A small sound classifier, trained from scratch: batches of 128.
Rows from block 2, named by matrix and row number. Rows with one number belong to one neuron. Each number is 128 + 24 x the weight over its row's rms, rounded and kept within 0 to 255. All counts start at 0. Numbers have three digits each. After the name is the row's rms in percent of the matrix's.
# fc1: MLP up (model.blocks.2.mlp.fc1.weight, 768x384), inputs 154-230
# fc2: MLP down (model.blocks.2.mlp.fc2.weight, 384x768, transposed), outputs 154-230
fc1.262 110:134112116108118142147133132115127089141058124140130136056130154145052154176121101114103115160155113147098109133090106092126116083102127128089113110122104129111121111110107093088148118137101136120128090096139159159108104171085086121
fc2.262 133:138127101121136124105125148115119109138182170170126120118112127158104183138119105160087151172112148156097136137128103095168116136098125140143128098154113161112156164131133131131103145122109170104121134155136114114157132160155116179
fc1.263 098:088110161093108144112146111132111116103092102071111115103099123092108159133168152113152142138112079144119065118092126120146116097113102113106132163127121137144146139115132113121113151136162119137111114088134137138138143176122129102
fc2.263 106:119099119123095128124146130149128121151086111114130118094168139136137134155059130149100113156117135136112137140155157126150102100159114124114132174100117139125137175112155119138147145130096117174163133128117118109156079109133117105
fc1.264 098:137126104118097125140188148109094096077111139137124166124109099072131151162129095128125127109104112063110136138096155120109109094148115141129074139117134103149123083132113063124125086127135190126088111124119124108110130105119114139
fc2.264 049:154120145113189148084129114133110146118116131131134125140167073135150125124123083131193129134124112098122123121121143189150120115131156130129192135101159118121149130131091124099132165173130129142123127126173139142062129129130146130
fc1.265 112:147109107164141121098112111113139159097070152134090059131120097133117130118113130096072081145095113126129125133159090164133129084160152122125119142109134132106120115155134145124117155085090137134141141113119116158070155124106118139
fc2.265 124:140144112159112116129138147063113131081156139093163108098121114156161109135127078126067113123150159137105120098146126098143118140077136145135138152087132175113110138116151174150149167102100132123119150123158137114141116119128105166
fc1.266 084:110137081119093113150173061115111142149067161128140135137131189070166111161119134079156122100110141122096125131093123126128147109117104095132110118135108109133093113135092113120146061132094097099164132135135100115128102083100082104
fc2.266 052:133140120070134102106131119108157143118163124145128103132108086146100112149137121125133159133104132131102090124176144141155079124110146116154116121141127101177175140117116119117143147114126113159146126118111114140085171117132117096
fc1.267 102:131127080161095126141151104120115089131142191117095089139121180171118135168158106127114171125108097101097115128131144101118113121151109097137122167140130180128140126078124114127084142113126107151113077120128133121110132138107127127
fc2.267 098:105104145133120119144147134117160094156114132121126140135124115144119130135138115162117110116143129141125135123158136156128149172171157081135170189125112108119137127125150128108130153169196114125138138167106066170115092135143102123
fc1.268 095:148068131113107102151121132096136165079153110122129122098133129091092133103131113108106164141074156087100062082130098122126128125086128156093108145148135115147149126134108151122151153142138114121115127115147139164096110135129185103
fc2.268 098:125192118122080137140125110134102139137130155113121158063136073149088112119131105120072088149098193125125145110129061104108100124133116129150119140122132121112119132108114137135131095106127178153165123163121158103045119181120145144
fc1.269 113:132138119082079122128118149126105105163105092163097162134110094055136068125087145136155133103118096107114119134093131121122084151119085095099147136124094122139118131143133127107108139141133140069116143131151146108127146104147128150
fc2.269 127:134092151142088077107094125101095138102143097134136124136155160171137134104118132122140126087142082151126090145123144155150131122092105105133125165104124114134175144116117125127157112147135118118110142127122105119135162138124106188
fc1.270 100:117094109096126126116126135118160105152121165120104132152091087148125088109081109138124115107100131118125115154116131089131146140141105111135089121123106132105067134113108105079084102122149124120101124108102104160149105109118137124
fc2.270 102:147115106139101167122099122140156090129126123141125147040154189126112133144118138141114138156133151130122151122121066137154129126119163124120103166122105108118125160131105121129133156111126132118130127106132111184129074118120132106
fc1.271 106:145161119115110119136166149117118126145092115132138129141143108137118126095099084129120130133100139106098116135095068089132106098163106104129105136125101088122113156105080111118129152111145156097111123029117071148120089109105167134
fc2.271 108:148171105150094155125148127176127142175128097133106155160130106142132112174133114104135091116122134129128116111165128127128122102138073099118123125111142174136158077134151107162098103114107104139108108112113139117131137146122150122
fc1.272 105:103117093077102105149120140122113150138154090121072141078128113130148130124135146131094158134105160088140129154123078103110079118101150084089091179135157097168131111132139186148125157109124098124151134134151103133108106114123141154
fc2.272 144:150101147161146121164139138103133095147096095095129117127133119109154147178096118155084150113148121098125156102103127089158111161141094146139145139116142116114098130157095138112142169151128116084120151101120180113135105148119091109
fc1.273 088:132092085131129154123107107118144084136088155083119101147113134081109139122129114147112125088110100104160117108094150166139131146106130117149138174134107126161090141122123088116141137130149113121135155100143169077112108113139110112
fc2.273 078:111122138090156124148124113076135109136093113115091131170085118121111155111128164106183093126118124136121116124112210134144152125079161116126127124137117110133089122127116111110142120123123129110102106091132123073149154115116075190
fc1.274 107:127123043143110135154110138122138064118123152066075072161151111077108119153093113124150111103151108173140131095116107135130121115110098114168109097109093099156129114123119111156138110163128138126093136129090097132100078126140126133
fc2.274 145:139103136124186149119134126094101127083124098174130122139081107110149131175125158178127123150118108118137078134126079105146144133138117136127123116104152088131104134147168109127158138137088110119106114116130134135149159106107098119
fc1.275 117:120140128137122067167144146099094121127099136124130150095130133112124155132124142118123123175131099109142127154068109094114118138153136129143125141154092124167121104133142077113132145108118124143173105129138138113153147115120131080
fc2.275 141:147124141145120082087134115130180142130191138131131110095078130158112133106140084120131133123152135136116129125147146150123118123114158140108136186126137119127190095127072138152086148089122149116125131128122115137096119138112122188
fc1.276 082:139122138100120128151129118123104147162141131147062083122065148089113102149127137089107126115129124097127115159082112120139110124142116161134111067130121101161148093107094119157061109113101129111093107137124115132145103126100105161
fc2.276 030:126126132159129124119122133155112097141134074130085129142128129119139129063127151103108127149119117148118122122130148114150153118086155135124132096139122107083118108124145130143165131112119122140076119089129061143089133121108091136
fc1.277 088:107099092111129173087130125123145128128101114138121093146147132104147155122148146102127110120117111113085115169116136108105099086146137104128105149133126120147157130101117091162113151117126147108139129124136091117119095061119128108
fc2.277 048:120157141124126142118119139155143133091141084203126143137255131159141134128132175128117156129127145130165121132115128153120135127148104112148159127171119168117142133150124140119107122109128128150107111128132157136129129141149203125
fc1.278 097:117110102104125132134143115152123146159096113123096147119068147147148156118106127152172116107098102074180150128112115135129145098149140132152167133125115126128123102083096091112079100153105118115145069135115111133111128121119127121
fc2.278 058:096139110137249122138115125103122130108106126131127082202112116161128124116135125123150108132113098116108104124143128154146138121137156130118153139117090122130133121125155126150154125083159153127126150128142133127105125129125082148
fc1.279 121:140063102056162141093096105096134100138077139130128114151066112108133109119101099140151127122110118166087107157159134117115078129119115103115126112121158148091123108112103148134141133138092149108103092139148141118155127111099144183
fc2.279 159:116131107111172145088141122126166085117184130109164158152121101114106137156137109196114167131114142173131090154120119111128166153079134145077147140158118129121170169143180137137161124148127154098123130118098146133072130116130096170
fc1.280 108:171145104157105113087171124110167121132092160136123113121130099105098147129094085127133104156137130131089107118134118074136108065129137119135132129078158121107127162168119086131151141124107164084099139099202109166077105155144119115
fc2.280 123:125119106143120085122134141121135135116088116115125113144120140153126118104144119102170108141106085176116115130121133167098150135139095135149121170140106114130173141128146158136147131186210119151130129182145136123083173146162160114
fc1.281 098:164103119112095097135131114114092107165115090152092096127068138119119108131116148112108083112120151116117105117155094080137136131160094153113100124124107153135120122127128114107121118093081101091136106136103136107137124111126077105
fc2.281 117:166120131103093143079133135159132098132176149128094132139073101171101129110137132159128158124128116125104118138163104111122148079118118150126180127159102136122142162143107120120118127130155073113144121111129081129123102094113143135
fc1.282 111:133119120132124137113131124150145145124155118120090089160117136130108141097125125116170112126099107102124156085061103106171134122133130114106093091134098184079146105095091146099085128120110146112140155127142134135066131134119137152
fc2.282 159:174129133135109111128148158123117104137095111151127164180087090132152117074088123111136137123115136142148151127118168118126117130165145089120175091124144079122163114104166099133094114093094099116120165089154131077130125136158157185
fc1.283 113:151113097094105126104147197112081108154155169101126113078110122150101141126069090114152100091111108140176116098097135079128082141089095123109127106105126085140123128113129176096098119089137105116137132123141121126153127105123137076
fc2.283 153:128102116093089094149122112122114099142114121124119124138134128133143099112130158113113130107120124122112117128082141125103171141142094078122138146116135161124165110137177081142110112118200120109127181153129163117123163169158145172
fc1.284 098:132080123126120134109123090095146144112099126098138119120100175104125152163124125142148145098106131153084138113110137138110124139173130074088089158119119092089180136118117141129098157127099097128133162144169098164130058126118160145
fc2.284 085:143078126122058148077105117155113159151150165083105166129168116141079097130112129156168143136102127132114145139135120127121144127131089154095162121117102144129154138148139142116092148094136128126161114145141105119100112133131158132
fc1.285 154:129069116129117121100126127136148130147111154155140100123106113113135118069086137086134080123144074101149101111098090125128084117124100055104154136115130070118137093133127161094072139106074127109093112126110110129111114130101091125
fc2.285 128:109124117157139157106116130145125148139140109138104130108080053125120128116140131125107173138124097105151120124112091110128123117113117121131111085163136069134080127202166111108145142132130153112135069122105151104072119145150073100
fc1.286 096:160115115125132163094130102118105136141121136136126083093109099072130150108125138104122119114144084123143106131143127143164094084117109120114118105102099107145089090151122139113111142122112144083157116120118105128126124122105107145
fc2.286 067:129138119139100162101141126102110137147104128129134141104100075136196125093122137095139119114108131103129127130104134144152119122106135134133106136117145131127075073120134173131132131117126138116124150168123129112127076134124158184
fc1.287 110:129116076145100131144081113119153075108122148090138142146100130129125111144092122114144100119111069126103082127101081113155142091166052118136118172112096093128140141111112129110161123076145131102131104091151092153124115136100115100
fc2.287 134:122152115119109088129140123142129141124100101145137112015090132122108123107114084104127125169160152113141125132147118104120143142133128129143118180120127109125102111115172151141098138147164128115161084118138089124091091106100136139
fc1.288 079:132092133147104132121129128158147118088137180140176103142115134143147114124135140110098100090106180114158097083126127093096133121144081151140119095164121066119097111144123081129096133097101098117143124116139139145138132128087130174
fc2.288 031:148112139117112168154112130079135143118150092075092126128092133101103100120147134132119123131125135130148143135138112113147188105150139152124158058144129086106106099133121124113098144107088134153155115150120131140187094104173095091
fc1.289 074:151107094098137118092155126131133120099111121105162124085125181116111116091113120122115103108127085110141116150142098143089130103107119114130123159102108131085142133141110170126124147132104144132145099119143122143156125131111148112
fc2.289 008:109132147139115139162119130129119130140133131095235118127230118130126135133127134132152117125128107127118124121118131140117111146123144125129131140141133102125102122109127120117117123125127130141113095130106155129155127146124006127
fc1.290 103:172171102104079094095156121141126120130114126104087136124093125107109098117106084106075124094118078103115143075123133136151128106116073100136135126093136099163138133097092117120144107102140083100125091136109111132122102104123172145
fc2.290 069:104118148121217133168153127115135113140140119116158125140055106155112115135111166141131147141136123135128120133140116150143137137117188121141116129162157135113107131149116088127127129139130120138141147130095082126112130106140094118
fc1.291 097:096126143067125097109124135143087124092096124135155160148073128106133150101126140127198098125100135132134133125113121110135087132098100124115118088103106079129107135153109131163119123122105114116099127123128112148151163104121170108
fc2.291 115:159101119122159114114136137140094099107120138116125092109137132141112117123136098180080094143119147138106125100175165152099117123082097132120135140150114157119186129141121131103111114099130137130139142135120089147110113143145103099
fc1.292 127:087122104097111199120099151135162099139090125120147141164089127097153126128105162149094097126120069148145107128112099111135091132115116114095143098121118107124164137132113123105083140109095144107120125117092102108134115161106132135
fc2.292 172:139073143128161128114137127114124111171121122153164134142097090093132130109161144141106121123163122084156118127131094130176150119133128071153117073138106134122086149112079082146082129126116158125117108149126141103093155104155127106
fc1.293 120:119095113112070135140145120098098114140094107098138123163076115130110143116076146131125145104113114140100123135131121056126108112162103075101114130120103108087133065109143113093113123082125088071108132107129108110154136100126149158
fc2.293 062:076149131122126104109129133115106132096168116149088127124195129113146133122116142080148160151122114174152105138116124109112116109130130137111137097116096117129157124145108088104137138138125146121113105123134074137193121153119108131
fc1.294 078:111167128116120129127112141123087138153090167116112130099128111101110126108111109145112137096110142075109131145142096123113120125151086094159101156079125126122100094149100127115126141112116089144106109103097124101126068126109121109
fc2.294 027:127126137121083130108119126142137115143159075116120147182120116152146123135132127123134131131145122138127114137114118114141130130110150108126138115139136143143171131136140129124131124109115101116133107110149155213188122079131141077
fc1.295 082:106128100146080130156129168182123128120068134135148120137135123146121143121112105117155132146116124115086132108142133118149125107120068113123119113135115106139109123128148115199118105077115147094118128186146111125138117099117122115
fc2.295 038:142140128139147111147154128095106102142133088152128179159092136129103153127128153124109149132110141141107130111146134170123138156125116115131100111131128141103102158112120109157098131091157148140101138105111077144173140109100113119
fc1.296 076:090113107137097149093162137149101113158163127148124124109114138108119091096117058153116131141128100098136112172088090127122118113146083096118122157111106115155134117139086106133060176108126109162106097124079099115139104151129173080
fc2.296 007:125125141134072126110130122143123130133136121113094118119175127125156122126135108136081128123129144128121132134136124146122131134125158128126117128118129133135135117206129145131129118115126120128134179129098082128255125131132218116
fc1.297 088:117110132138116113134115135183135122123107118140140117135113169140140117120132140110129137111146081078140126123165136102113147096125111130090122107109098107121081127120125164142117113108112154112142122106107126186130085108156115113
fc2.297 054:117122123121192100116129119117141108111074116131158166118119134120165088122153122204159107120113134126125148138124128145115105109150133144132131161120133131115114156130147157174146093198142110127149132112150114149169136131125208157
fc1.298 087:113095122105134078167131108073098099141141128089118072068091115143058151118117088150122119122166099144142125124141115134145117137104071133125121086135109129134149100149103139117110124100114135131146146147148120129108132144126134111
fc2.298 058:150131129147115126162167144130147124152115134144117124093109146137117155138125133113115144122144117146117122115160143144146142150109108131161097148122122065148179118130129133129152140136151122150130124135105089150067102127127156116
fc1.299 086:123144077121157095115142126123082172125140107103105111136111148126165136125111126080134142091090115118125135097125151137112101092145112113135138109130099138134137155166084122157151147137108110103088130093105148107142136134074123144
fc2.299 045:106153126193094145156135124161108113166136131159063126124107151117111106144133117128093121116128109154075125123147124202097100117107145119152132118145115156133116137093101138143122181134136110112122118136107101116093092115135182132
fc1.300 075:113090111080136083125124153120104142145141131132136103118151157099118162116112135072107147123063150124104115123138112130120097120097101132104102130152129093128135114115119132090112068144122120110089118090123108140114119087069130157
fc2.300 023:140136111103138129116154122113148112132117088139131173124126132144137143125116143142083114134116138139092123135132144136143155091161143134146124134154127111115102135082090166148080145139083142125156121091121155089083104137125161116
fc1.301 079:105116081125093093115112106127109100112153168110115096145107120127116116111114139136098139116135110150106092097130090131158133125106107145165130098130128103133107094114117103101110111100100162101111079089115076144100130124110113159
fc2.301 026:147119115143231137126100147098135129159077122142087141173127128119152118119141135138108147110128110117087130126134138114131131151111119123097153141128097160165158154130117094134132135179127134155133149132066139132083125106115171112