{
  "model": "sound classifier",
  "dataset": "short read English sentences (LibriTTS-R)",
  "train_examples": 26041,
  "n_mels": 40,
  "hop_length": 160,
  "input": "log_mel",
  "spec_augment": true,
  "win_length": 512,
  "targets": ["voice"],
  "num_classes": 2,
  "arch": "transformer",
  "norm": "rmsnorm",
  "norm_position": "pre",
  "activation": "squared_relu",
  "mlp_ratio": 2,
  "head_dim": 32,
  "fused_qkv": false,
  "bias": "all",
  "qk_norm": true,
  "layer_scale_init": 0.01,
  "parallel_block": false,
  "inner_norm": false,
  "subsampling": 4,
  "layers": 12,
  "width": 384,
  "positions": "rope",
  "pooling": "class_token",
  "label_smoothing": 0.1,
  "loss": "cross_entropy",
  "head_dropout": 0.1,
  "init": "kaiming_normal",
  "residual_init": "zero_last",
  "optimizer": "adamw",
  "lr": 0.00069,
  "beta1": 0.9,
  "beta2": 0.999,
  "eps": 1e-08,
  "grad_clip": 0.5,
  "steps": 13500,
  "batch_size": 128,
  "epochs": 66.4,
  "lr_schedule": "cosine_restarts",
  "final_lr_fraction": 0.1,
  "warmup_steps": 1350,
  "weight_decay": 0.3
}
Rows from block 4 of a small sound classifier, named by matrix and row number. Rows with one number belong to one neuron. Each number is 128 + 32 x the weight over its row's rms, rounded and kept within 0 to 255. All counts start at 0. Numbers have three digits each.
After each neuron's rows are labels from the 100 clips, of 14976, where the neuron reaches its highest value: "strongest on" is what is common among them; "loudest band" is the band of the loudest frequency at the time of the peak. Only what is clearly more common there than usual is listed. The data: short read English sentences (LibriTTS-R). In brackets: how many of the 100, against the usual share in percent.
# fc1: MLP up (model.blocks.4.mlp.fc1.weight, 768x384), inputs 320-383
# fc2: MLP down (model.blocks.4.mlp.fc2.weight, 384x768, transposed), outputs 320-383

fc1.182:116153064169175147148094148045066132142105154128106123126142085106135119113118082116060108131115154074126099145179119144145127169138183129109198103166123137109166099106087099131127154104087172
fc2.182:124123137130146133108157207102165075192119141153131077142095163113165147123128134138116150166146090132105130125118097133166123082080143062125133111119147132121102128079133147133135098108152183
strongest on: voice: female (91 vs 54)
loudest band: 250 to 500 Hz (45 vs 12.1)

fc1.131:123113150149105114137172174121090090116078123146148094088158114117107165171075131021100164128093107130119163096165147137183123124140117150081156130183142135118148099073095070103148094156138068
fc2.131:183130115142141165160182132125130093136152191102122086136106143073109065134173160139191166170192192066124104126126124132147114122186140165078121194202138081143130174099150154128124133128128177
strongest on: voice: female (98 vs 54)
loudest band: 250 to 500 Hz (32 vs 12.1)

fc1.297:147127131120075163089150111080149077146099086110127104121140141137124150134136084063146137059154079089052123164130155088153129074170104098130107172094141175140131166173122155129068159143122027
fc2.297:215160141054074143200118129057151117118126134056089121114113149105077129088145128112130094114106146144108107147126134146109058130122112193127152070103090086072184154128134106162111113105112160
strongest on: voice: female (100 vs 54)
loudest band: 250 to 500 Hz (100 vs 12.1)

fc1.665:107135076105193109129167183066118163101126130181090098079141108159114114110140146140164085112140131090057091131142107147099108074097110155145101132148158142135110128081066112188194034087136099
fc2.665:118151100142111126136178098077070101134150120073133101158120076168108091109117117109127147155155065140131151129110135136090136139065149112106104107191103085145114114097050136129068067146113125
strongest on: voice: female (100 vs 54)
loudest band: 500 to 1000 Hz (33 vs 5.6); 250 to 500 Hz (33 vs 12.1)

fc1.701:119110094117168110142124148067149097125088116109150106124098103189162125157112082131149057088113134151129116162175160068059163112125092137151143121092089158131187135091080139133122114110073109
fc2.701:179136165128122176228193151140127144115138114186138118087134126139103135097100067110166120142149144123149199117162100163104154137124154166132133073081127185114117125155140159096075200141147119
strongest on: voice: male (74 vs 46); the word "i" (40 vs 18.6)
loudest band: 1000 to 2000 Hz (26 vs 1.5)

fc1.204:124170135146090125109119093128166139133115096142157120138086136154170131177096094131117128102163155114131081163124116117100153135106090133084114120154058187164065152081173097113097120122127133
fc2.204:122155114085126105223038127191102133182147146130114124117156103091098134152148105168183167192124173147187134152140136084101144089108159076095130120110147091109090124126184095160113127137107189
strongest on: voice: male (83 vs 46)
loudest band: 2000 to 4000 Hz (41 vs 1.9)

fc1.15:150096149127123140133158102078135152130080069155080096066098108179103100179103129134113081137167133142112116177129119086137119129105142123137109083151094118158129044083108122180083132088189134
fc2.15:091118129114128167155000107126068088181142211132128091140136133145138073185119123111131137114127124137067109144144121120104145129110134137118129131155156192120086095064100052129120165115179161
strongest on: voice: male (89 vs 46)
loudest band: 1000 to 2000 Hz (27 vs 1.5)

fc1.737:171151114119123167063170138066179126150138128135093096105136065149087135091150069139087123100114110114050098132132096102115130152114125081122091057103086169123128107135115108131113137150158115
fc2.737:157124131100090127112159115133172093126128128093121119152134170122133102147116120114096178068102150143181118161115150140119150147110085104088153113092119092118138180135102153125159062123096149
strongest on: voice: female (90 vs 54)
loudest band: 250 to 500 Hz (30 vs 12.1)

fc1.689:114121078147111141116137087067104098089070140093087141134106085117138135112137113079051134107099111074094124139120086099086084097093157085181094176134140088157162067115096090131124135095106095
fc2.689:174127183119109125199063107153128115072133123176177109124163114160136158145121081140170163095112154131166105126127141154134202141104145135077103100082107145090120123175133081151087185143072106
strongest on: voice: female (92 vs 54)
loudest band: 2000 to 4000 Hz (25 vs 1.9)

fc1.617:124151193080174144103099143122156145081084088124128128092123086176128146165152118140127118140150158068149125082122111100141047076107128113133149101175091165067110094107139068089146095119116041
fc2.617:101139135141114078181134096163104109116144141152159132135168130134101167110150111115117126158157126165059110134109101162125170088101128108097055106080106223146215092083158136135159104136142173
strongest on: voice: female (96 vs 54)
loudest band: 250 to 500 Hz (74 vs 12.1)

fc1.187:165116066117137197121094137088126171110108051146114132120162116121114083127126080137090116125076103162082186116138077081093086094135101115120096120110071149160125067123148201120100097126099078
fc2.187:065104164092101087172117136138093140097125153127109136136120139145111156172100136079133101019148124131154126069138107127135139114073153139170178102205150085084152131146149144123079139149125149
strongest on: voice: female (83 vs 54)
loudest band: 250 to 500 Hz (41 vs 12.1)

fc1.452:130122102123148082078126094143128112128072150105090130132119130128151107189118114109109097054117142069147136161110052119073120101112099159152168184069147122132162136141168121077074102151077058
fc2.452:149104142129101036141013160100242170125140207109063128140136148130143136077143123130103129124121110148131107112091136124161121141140112125033144120100135118100139102087106147130128138068124147
strongest on: voice: female (98 vs 54)
loudest band: 250 to 500 Hz (100 vs 12.1)

fc1.387:113117076095048145128102106128096080135145068149085097169129142171126096156106104123075111104072094062120156157133074125114114093079159131101114128106095098161058137125091109145051161165143118
fc2.387:132119136131136148212104036118117093134154103120132077111120129070142140094127135089088135095074139117062119111095120113067123103104113084134087073134124088105134093137066084135096059135093126
strongest on: voice: female (98 vs 54)
loudest band: 250 to 500 Hz (37 vs 12.1)

fc1.607:132131110142122174074087144073136100135148064086170160135122180133127135133100129060081113105149092088080081093091095157087096144127104130155121098115113158093114128131183154066164155115095117
fc2.607:116091151139147087132156150130175128127077185125126157138124114075140156185178152120179105134140087116162194144162140071116156138158159120208184129187124078093130140131176149096161165185105103
strongest on: voice: male (82 vs 46); the word "she" (37 vs 5.5)
loudest band: 2000 to 4000 Hz (81 vs 1.9)

fc1.397:088112089169062160164148153068150161079156104077050120169139127181129136168151154116120111145136121106095135119153089075153135107130071155141087096140123160068137154074096180113093123153152102
fc2.397:103135131138114110163007154125173125121134236111081128126130161133140164031128131138151145143136141126118134135056145118124123127134137122056137125114097192136112127109125124131120139047255158
strongest on: voice: female (82 vs 54)
loudest band: 250 to 500 Hz (42 vs 12.1)

fc1.540:162112158112107131135125110116030100068132148077125108116106154147180105143081131142133081135058055129130087110129072140126116108086131096104102149150117087141146137131138153112122107152140114
fc2.540:160148134120135124150130140127192098126133021131085133120134155131130091125124134100145144128131129125156110131155126161160133136140118109062114138136170140143097132150139092129126126051089153
strongest on: voice: female (96 vs 54)
loudest band: 250 to 500 Hz (81 vs 12.1)

fc1.334:119148158131137130137079135082177125112096066127141136112104172135156050160038154099142136084095104170046122126138140144095200123124072155137138146192083106191117154168111080131140110143172095
fc2.334:145092137196115109165142084127185155064149124104172116135147150098119157145167101222083095098167167164196109166138129092115188142163133111067116117059114079100126117150134078122119080163130137
strongest on: voice: male (89 vs 46)
loudest band: 2000 to 4000 Hz (46 vs 1.9)

fc1.682:153113067115095131131071110070107124095070080139122110085147095178149090111122098093120062117056077098115127107124094116160123088105129110111151162099062158181106159076126119129119109170084114
fc2.682:131143146143124151089178111114138130197113145141136131130120089143110104115117086120143125124081174127158128098123145121102123126172134145107149145132132159141126111087180190145075142116125149
strongest on: voice: female (96 vs 54)
loudest band: 250 to 500 Hz (69 vs 12.1); 500 to 1000 Hz (27 vs 5.6)

fc1.158:122152063075140136101147117091130048129150115108164124154117147119136127123105154128143091154138127151119122121129162097151154123157086163086123107096093154136131082093087166109102079150139106
fc2.158:160102097167160109122079132124137149109137126153064120145174142120145132159078141164098097105135074156086108107125125119138078120131075106114111000193128122085140101107054167140100119168129141
strongest on: voice: male (90 vs 46)
loudest band: 1000 to 2000 Hz (45 vs 1.5)

fc1.570:094118067035089125091093123114126136140105086079132121128107188142124141130109165091034112064113123099115096095135079077061075115066122139130100129138117167112099127089125152089136101120170127
fc2.570:088139152090138057231072166113159093152124204120101090176110172127164108155147160102157108154111138122149111110108134193122117116132080142075157131117094075101101177124155111123094130072111125
strongest on: voice: female (93 vs 54)
loudest band: 250 to 500 Hz (50 vs 12.1)

fc1.531:107135119131126189111132124094093137127112104093097068144079129139088185146099130120134145091117111130174132113169096133112105100109030114119086112095097120150121092098121152143109115075162132
fc2.531:127150137109158131136123100162125177103134139106112103123130072191130105110090106138129152140158089134148153098134177151116073112095103119127093105166114110135109129090014124153106180133126121
strongest on: voice: male (82 vs 46)
loudest band: 4000 to 8000 Hz (38 vs 4.3)

fc1.551:170178119125065197107144112056110122104091117158114114110121172119148093188131062143102096131159129044151152104157168073225105132144144159131123102117029157126108123144158166132142076141173083
fc2.551:146125166114120082101064116125169164120133160100058133100153129141184113177040147143066132148138158120108162134116071152114114120095102111138149169139120164098122119108168121120095142173102003
strongest on: voice: male (100 vs 46)
loudest band: 250 to 500 Hz (41 vs 12.1)

fc1.741:202137167070138120110129091102096122114146141067112154050031051176146129083066103174118100171121078111123112067111081129124077064137116094037120150105095136131099104034065075116154081122102081
fc2.741:107090107134146155028107117122124071079124140059186131210125098128114226101116089095093179118156104109152076174110146127133096169128141135101174159081147097107167094121166198108152120120148127
strongest on: voice: female (100 vs 54)
loudest band: 250 to 500 Hz (30 vs 12.1)

fc1.36:143118139064136125101107134057119117118127126066113102134134160186117125138125110062111091094165134134143130113125122134116117090046173081126130116120125159139101159120113157105129133147098053
fc2.36:069127164177124165130046123130146180021105105090032149091128141111174107169155115057158114141155105153149063108154111122131134124145142131167124137104182133151124111152119058114174131165151118
strongest on: voice: male (95 vs 46); the word "you" (33 vs 15)
loudest band: 250 to 500 Hz (41 vs 12.1)

fc1.710:173154057116119133120116091096098140099118115080127122099087145181143114163138121156075132124099122089158060112155088112127125090099154143136122126097139145109116106133096137152120104130115150
fc2.710:129161105165114120052129141007089111167154038144104061120144150124124134152104128042074140090162123116100085120131087149030105099119099163200131105093120132095122063063104110126137074123096137
strongest on: voice: female (96 vs 54)
loudest band: 250 to 500 Hz (48 vs 12.1)

fc1.485:126082155109089162071172136110100135108090122094124116107084095153084106134131104070101138114086063075118120151143121079085098077118145125110156132132093156138106122141145169091080131089125118
fc2.485:125089139136117153058134104194204100160120172110139099154104113143149181108113132093159115100103107176192099118099124129094148108158147131136136117091149157133168096122163125161112190114136119
strongest on: the word "you" (36 vs 15)
loudest band: 250 to 500 Hz (39 vs 12.1)

fc1.692:118200072139117161114106115107115111126166124095150102066123127103177103113140144059127109126096104112172095181104144099077070119079099126143042083116096143137100122116121111140075090096128138
fc2.692:096156104191083113157152154142169164122134129100159120146111161138108132121150068085161127115129208204152136064109104113119119080137113209030117150140116172102141097124172155174110156101118125
strongest on: voice: male (85 vs 46)
loudest band: 2000 to 4000 Hz (27 vs 1.9)

fc1.125:158116110171098134161092115073113143169141081126129115109119142150129143170092114120098122106124150112060096117125143162080044080135100153203189106145111122109173153089179143125189128166081145
fc2.125:140116128175107081175076140188092184161132146205124146120149109098107115103153089112087086141061133139123135097131127100142145098122100173077113126159078118119131178130147119113137134108112145
strongest on: voice: female (99 vs 54)
loudest band: 250 to 500 Hz (45 vs 12.1)

fc1.18:114114108093136160147144160126077127096121129101125141097103132130186100175095103148138084150063131134141140085165158133137071092078073134098102151125079111126100007085078104062134135125118064
fc2.18:148123124127142134123118125143187104154141252143114121125128129139123141158130129134133111090127119129115163127168144110123126144130176128255130132132098190149068117144122120129015136147132087
strongest on: voice: male (90 vs 46)
loudest band: 1000 to 2000 Hz (28 vs 1.5)

fc1.509:141098154138098106136144095155090115109101130114161128088113124147171101145134160142081132146145121094101107099116100076116098105149085142195099086127042138164112127116129151143071128104131137
fc2.509:144125105133136107145077128059194108118147072137114121173187158110149109152123166158092135196116137130161151118131191125147184176157126117140118160155135124149101165145115126122153147138150075
strongest on: voice: female (95 vs 54)
loudest band: 4000 to 8000 Hz (34 vs 4.3)

fc1.402:153209176074118108143133120118135148090098112143129077126114124155156062078094123134162086153130087075095076092153075148082150140132100061141158156136055127143116114118098096145119105193085108
fc2.402:167116092130093080136168135146034107094130141136134123182153156125106123118081081119124094129119148130104154134093147159107139149131076106106139127177140165162087050101104150122151175157131107
strongest on: voice: female (81 vs 54)
loudest band: 250 to 500 Hz (46 vs 12.1)

fc1.312:067159079145108146116130104071113151150079100080096128143146167067140097120077138154120163142147148076081072095148171122126148096097141056165101103125098079181096149108127156126152102157155139
fc2.312:185144151126119086099102124107156153075151097155123125129147150122161154107149129131111133142142153161093146066120135175091187122118165160093062127119157166089178142136177081135065100112142138
strongest on: voice: female (91 vs 54)
loudest band: 250 to 500 Hz (31 vs 12.1)

fc1.329:121158114071107159146114142096083126117017098074130137097131144112165112083096090091079119114116148122113145190133116079139157135160161085130148149082164157115098095132113218109154101097138121
fc2.329:130123151105127122132110141123172158120114127143113138110105130146096168146136098115098084108176044148119170105180092100093101154127126118138146135081175063066160120156158188076103172127151126
strongest on: voice: female (95 vs 54)
loudest band: 250 to 500 Hz (32 vs 12.1)

fc1.358:151146143086127120079121105101101159132119078160104134120129087124173085071192095191044098138102102116059136140096110110156102105135096152105091142117136120162102175175047122128149155151176086
fc2.358:113138118134086152130172126143203097120135227132212112133122134129117151129125128136211125109130127139131135122122142113177130113103135124112121125135131058132112135050124113127101132136136075
strongest on: voice: female (98 vs 54)
loudest band: 250 to 500 Hz (99 vs 12.1)

fc1.290:113170087198067097139122103092109126132112126095124117097089088109139094113146106090165091144067167178096110066161141086093096089103141107136135118125129118189111149100164102076146112078136170
fc2.290:147136098130123125181062082052209138092125130122158133121161108135175170164137140120132100145117106125147095136101130122143087146150078098120150138134154120173090156114120192132116139152132157
strongest on: voice: female (95 vs 54)
loudest band: 250 to 500 Hz (31 vs 12.1)

fc1.670:180121171110077165075111148127185153119126053146137114106086125089112156115077094134154104138111083094122096163119156087154173103177075153134083096096153092139139127132089142055104154127145102
fc2.670:160105165203072090137139133065095160141120115073180098181073107153107088138139161096084075114164164131103116177121148125129081121108113130117152224110136120074149119092165093104118101178160135
strongest on: voice: female (94 vs 54)
loudest band: 250 to 500 Hz (98 vs 12.1)

fc1.110:136121069145110142146111095090109128097134089123165107117131124120103130120116118153082115043128110099106141137159077082100029126134137141208078148089154066099098103082118149126101109122129150
fc2.110:139155153136126165120073135106173119095139141197086085126073132063112125101155123136087187152126130083090188112122146087140112217165107150104143087050122150132149133131142157106085140139124142
strongest on: voice: female (100 vs 54)
loudest band: 250 to 500 Hz (48 vs 12.1)

fc1.418:097101134098151106116156185145081090102103102143104104098020144116114096132112129070084143145129087141118154097078220080149120132111138128142121148113117193074139114128150100099184118105146139
fc2.418:110133126122106108132096113144097162132155146143132171131117128164168172157113102140116139157143125157132110111144138139103147148092151143122092140101201115109099173142124100127108135075174117
strongest on: the word "you" (36 vs 15)
loudest band: 250 to 500 Hz (62 vs 12.1)